Rows from block 2 of a small autoregressive pixel model, named by matrix and row number. Rows with one number belong to one neuron. Each number is 128 + 32 x the weight over its row's rms, rounded and kept within 0 to 255. All counts start at 0.
After each neuron's rows are labels from the 100 images, of 14976, where the neuron reaches its highest value: "strongest on" is what is common among them. Only what is clearly more common there than usual is listed. The data: regions of photos with short descriptions (Visual Genome). In brackets: how many of the 100.
# fc1: MLP up (model.blocks.2.mlp.fc1.weight, 768x192), inputs 0-95
# fc2: MLP down (model.blocks.2.mlp.fc2.weight, 192x768, transposed), outputs 0-95

fc1.334 [144 194 181 166 159 133 118 132 158 102 143 108 169 169 129 201  98 188  77 146 126  95 151  68  96 157 136 149 126  87 120 126 179 140  72  90  87  92 165 131 102 108 128 101 106 198 130 120  94  91 158 107 129 102 197 181 148 102 112  99 153 148 169 123 156  82 148 141 147 124 160 146  65 165 116 134 140 100 160 144  71 110 101 149 113 127 124 169  97 132  50 142 104 130 128  99]
fc2.334 [ 90  63 109  75 194 129 142  79 128 126 119 141 125 161 111 139 119 118 166 177 142 180 130 198 134 149 129 171 123  73 100  74  95 141  99 149 180 119 137 129 147 191 139 122 156 113  93 122 153  87  88 124  95 122  75 128 168 126 118 163 195 133 137  41 126 101 117 121 169 174 194 126 123 128  82 139 134 138 128 131 147 120 162 113 124  91 119 134  60 154 136 112 115 162  68 154]
strongest on: text has "red" (30)

fc1.584 [142 150  91  23 119 102 139  58 154  75 161 120 129 128 113 103 165 131 126 116 153 100 121 144  98 136 166 127 131 116 107 144 162 146 158 140  60 153 172 147 116  98 152 144  95 103 136 147 182 113 153 176 108 109 106  85 109 116 135 141  80 139 147 108 133 119 171 153 134 117 116 132 168 102 111  74 117  97 134  85 128  92 192 140 157 145 126 172 119  99  67 151 134 159 102  91]
fc2.584 [ 75 188 143 109 119 153 110 196 188 117 195 107  69 140  96 143  83 145 116  85 157 122 186 129 103 153  84 111  96 136 121 105  93 163 103 113 152 118  94 157 123 145 168 114 139 137 148 145 111 161 128  75 156 119 107 154  85 146 162  99 194  86 205 128 126 109 123 140 153 112 127 131 120  87  97 129  44  72 139 187 184 101 109 110 127 168 162 139 127 138 138 118 133 137  96 125]
strongest on: text has "man" (25)

fc1.145 [150 129 172 138 116 112 126 128 130 144 172 136 151 178 117 107 119  87 174 113 101  98  89 142 135 147  90 111 120  95 122 166 129 175  98 136 171  60 135  87 104 160 142 180 172 141 156 125  63  78 110 140 193 125  77 215 130 161 144 151 119 129 125 132  93 161 109  71 132 150 153 198 103  78 137  67  79 123 103 174 118 115 116 135 128  85 114  95  99 111  89 130 152 107 137 128]
fc2.145 [143 151  44  97 142 128  90  96 178  96  62 105 112 120 103 115 153 137 100 141  73 121 165 161 124 150 165  88  75 100 124 126 181  91 107 141 119 165 149 164 112 157 129 198 150 211 104 116 145 201 167 113  97  64 166 114 148 170 113  80 165 142 171 151 147  84 107 179 102 113 149 119 116 103  49 157 119 126 147  93 160 103 135 131 137 150 129 138 141  86 147  99 113 103  95 133]
strongest on: text has "red" (28)

fc1.447 [126 118 120  98 124 137 157 140 117  52 110  76 114 157  85 115  83 219 105 139 136 103 150  93 157 118 147 132  77  99 148 118  40 154 156 121 149 177 173 137 146 158 111 186 106 159  84 103 127 136 132 187 159 102 121 147 183 135 133 168 160 136 104 162  69  99  78 145 120  81 140 109 151 121 111 100 110 122 115 116 102 170 133 127 135 151  92 108  84 107 166 165 122  84 172 136]
fc2.447 [129 104 143  88 159 143 161 170 111 138 138 123  82 113 160 111  97 134 129 136 142 117  59 107  74 115 153 143 103  64 110 119  95 178 127 113  99 101  91 132 135  88 201 172 172 164 127 129 156 110 107  87 146 147  76 130 158 106 119 154 130 118 132 135  61 118 184 124 110 108 152 136 162 166 106 181 146 130 188  99 122 148  81  86 152  83 124 154  91  93 130 162 113 126 132  85]
strongest on: text has "white" (32)

fc1.599 [175  99 180 104 106 118 147 141 122 113 115  79 134 122 136 122 119  89 165 111 129 142 207 110 134 152 134 101 162 118 197 141  98 115 112  97 119  64 157 109 122 127 130 148  95 161 142 114 133  73 188 145 125 124  94 152  87 116  95 107 141 141 120 131  78 118 103 127 140  50  93 173  85 126 109 117  96 117 100 147  96 131 181 138 152 121  72  79 205 166 125  97  82  79 140 105]
fc2.599 [155  73 145 111 133  87 135 134 157  88 116 142 100 133 132 143 135  87 157 167  45 143 136  98 115  72 138 139 109 116 143 152  90 182 175 207  52 163 116 148 105  89 150  86 180  53 183 121 114 121  60 102 113 199 133  87 129 154 106 161 137 144 104 139  95  95 103 198  91 116 145 147 148 149 100 119 125 159 113 133 107 121  98 137 126  94 126 143 116 127 135 136 140 160 140 156]
strongest on: text has "sign" (28); text has "red" (28)

fc1.118 [121 145 123 138 122 140 160 112 127 122  79 189 178 161 148 118 115  34 116 122  73 137  78 102 174 186 126  91  93 150 117 117 123  94 161 132 119 116 107 118 163 183 106 111 110  54 137 164 169  93 132  84 155 140 145 171 156 113 109 108 115 107 107 207 189 161 108 112 171 116 160 142 113 149 100  79  89 121 144 163  88  89 110 109 189  83  99 150 153 101  88 158  91 114 109  78]
fc2.118 [ 88 171 180 152  83 210 157  87 137 154 128 121  97  64 135 104 113  98 128 111 132 128 141 145 149 125 100 135 147 147 140 153 111 127 113 116 154 112 100 147  87  83 208 124 144 121 162  89 150 168 203 181 110  77 188  86 140 139 118 131 190 151 102 109 109 144 184 123 142  95 119 109 124 145  83 144 146 187  85 130 174 177 101 161  82 137  98 119 119  86 157 110 153 139 123  83]
strongest on: text has "blue" (35)

fc1.497 [143 125 139  81 122 143 127 136  77 145 152 135 170 213  93 193 127  87 141 139 146 111  94 158 122 112 129 101 151 127 236 107 192 131  25  86 126 125 120 140 138 114 196 149 126 109 155 128 113 122 163  65 152 143 125 157 125 134 144 129 127  84 137 165 159  96 190  84 121 121 117 127 135 152 164 139 108  43 125 169 146 103 172 137 166 162 128 157 129 113 133 100  96  75 155 102]
fc2.497 [145  91 148 123 148 149  56 178 158 160 113  73 206 120  99 161  86  91 147  93 139 187 188 108  72 146 153 118 101 154 106 137 177  83 165 114 127 137 127 154 175  92 159 125 104  58 108 141 169  87 160 131  98 110 110 114 104 115 186 126 130 143 100 126 148 129 118  86 106 149 129 127 180 101 130 125 129 185  42 107 124 162 160 146  93 101 169 141 151 118 125 170 127 126  94 118]
strongest on: text has "man" (28)

fc1.519 [153 123 109 115  98 116 117 128 158  86 148 161 153 154 104 186 119 164 136 116 189 148  95 207  83 111 100 117 124 127 192 180 158  95  59 149 105 117 134 165 105 125 150 120 184 110 103 122 128  96  64  48 155 189 140 139  47 125 141 134 140 111  75  58 148 165 128 109 121  91  59  82  83 127 147 169 136 127 159 109 175 101 143 165 144 152 151 163 122 144 100 158 172 163 106 133]
fc2.519 [133 165 129  95 128 162 119 145 136 180 135  61 124 122  89  98 141 166 157 162  27 135 226 131 126 146 207 104 128 140 100  95 147 107 136 124  92 145 138  99 179  81 110 124  72 155 103  73 135 134 133 162  97 103  89  97 150 108 145 107 112 129 109 191 148 114 127 121 122 142 123 181 160  98 181 129 167 144 101 110 169 168 175 117 106 119  88 111  52 104 138 111 115  88 115 104]
strongest on: text has "white" (30)

fc1.731 [117 131 105 120 113 116 145  66 106 153  93 180 137 125 130 140 135 130 164 136 115 110 119 123 147 175  68 147 168  64  77 134 159 193  92  77 123 151 131 108 157 133  95  99  73  74 193 166 182 141 110 141 114 111 126 155 192 128 162 201 121  89 159 144 159 106 157 132 188 159  79 143 147 125 135 149 146 183 115  83 151  95 127  52 130 112 168 105  60 144  68 138 123 157 119 119]
fc2.731 [109 108 152  93 125 119 151 139 115 186 136  94 126  80 154 164 158 137  85 101 112 120 148 143  90 129 188 162 117 169 103  91 127 131 186  84 140 155 116 132 123  80  96 131  86 181 135 103 140 175 179 107 172  95  78 117 124 116 112 122 138 151 124 147 124 107 114  98 171 149 138 141 162 106 121  51 131 108 141 162 161 142 141 107 121 135  75 111 174 101 182 115 134  85 155 184]
strongest on: text has "sky" (25)

fc1.44 [163 105 145 111 109 181 149 151 116 175 147 159 129 146  95 167  88  85 146 146  59 117  96 117 175 126 146 134 105  42 187 123  97 133  94 101 148  87 126  84 118 164 134  79 137 104 133 112 196 105 152 124 154 154 106 147 119 146  97 129 150 166 144 164 177 135 150 134 103 149  98  96 151 133  88 105 141 142 149  90 126  96 169 190 108 141 126  84 121 138 187 142  89  78 143  73]
fc2.44 [124  93 101 104 164 160  74 111 172 144 192 141 159 108  95 118 201 156 148 143 144  80 185 140 122 135  72 190 147 135 132  82 117 120 149  81 165 176 151 101 166  76 183 174 106 112 125 199  88 149 105 140 104 166 173  91 131  70 171 162 110 148  94 103 135 142 166 101 155 100 113  85 114 144 131 103 142 137 158 166  84 113 115 105 116 144 109 161  87  70 171 148 133 112 149 158]
strongest on: text has "blue" (35)

fc1.89 [157 151 149 182 154 116 128 113 142  80 155 155 151 156 124 146 110 130  86 130 110  93 137 124  83 121 176 180  98 126 141  92 112 156 142 121 133  87 157 126  55 108 158 170 183  79 167 118  99  90 189 131 148 140 156 170 115  66 109 161 118 187 123 133 129  81 152  53  88 161  62 118 136 117 107 116 120 142 110 119 125 199  88 138 118 116 104 122 144 177 112 154 155  76  93  75]
fc2.89 [129 144  90 127 142 180 151 121 132  98 105  55 130 164 161 121 105 110 150 114  50 197 116 191 126 139  79 131  99 134 128  88 128 189 164 170 133 131 112 134 149 149 132 133 172 146 116 120 157 138 154  91 159 118 111  53 162 115 112 170 146 104 141 116  80  59 126 140 100 121 116 149 134 101 118 164  99 136  51  76 228 133 158 148 107 122  99 113 111 101 174 122 161 134 117 153]
strongest on: text has "red" (33)

fc1.474 [197 162  95 163 163 149 116 137 166 125 129 124 136 144 162  91  81 105 119 151 120  97 110 142 178 155 119 154 104 127 103  97 120 156  85  96  64 156  98 117 201 122 118  68 132 164  93 107 109 141  92 168  34 119 160 134 115  82 129  93 200 121 135 137 123 124 119 203 141 126 165 109 101 117 130 173 107 135  64 151 138 132 153 161 164 126  98 122 141 154 115  83 163 120 142  65]
fc2.474 [ 33 101 153  96 164  98 143 122  80 121 137 138 205 118 125 167 117 112 138 166 168 143 118 113 116  92  66 120 161 139 184 123 151 115 121 163 145 103 144 135  73 180 146  97 147 108 118 145 140 138 139 129 232 134 160 134 154 105  86 128 133  84 142 135 112 106 162 133  96 162 135 129 170 139 163 101 105 149 110 135 120 162 159 103  66 107 116 162 130 172 183 194 137 157 106 151]
strongest on: text has "blue" (26)

fc1.282 [138 132 101 118 143 104 143 154 121 209 169 168 132  85 158 132 107 134  83 149 125 111 100  76 112 133 173 136 169  95 128 137 142  56 107 131 148 119 109 184 131 123 128 150 137 180 129 127 102 165 114 161 115  95 118  94 125 160 119 117 159  22 134 120  90 132 163 170 131 123  59 160 147  77  82 138 110 110 109 112 138 139  71 148 135 113 157 177 109 129  94 191  86 119  89 141]
fc2.282 [ 80  92 152 137 131 143 173 199 108 113 121 102  96 213 115 157  97  79 156 106 119 158 140 129 140  93 182 128 141 113 172  99  78 192 163 129  92 122 107 128 114 167 108  76 119 149 126 130 175 108 121 126 124 175  71 127 136  74 191  56 114 102  72 202 135  83 128  79 107 118 122  89  95 155 143  90 169 105  81 138 192 155 138  90  82 146 139 142 112 136 168 138 144 121  91 155]
strongest on: text has "red" (29)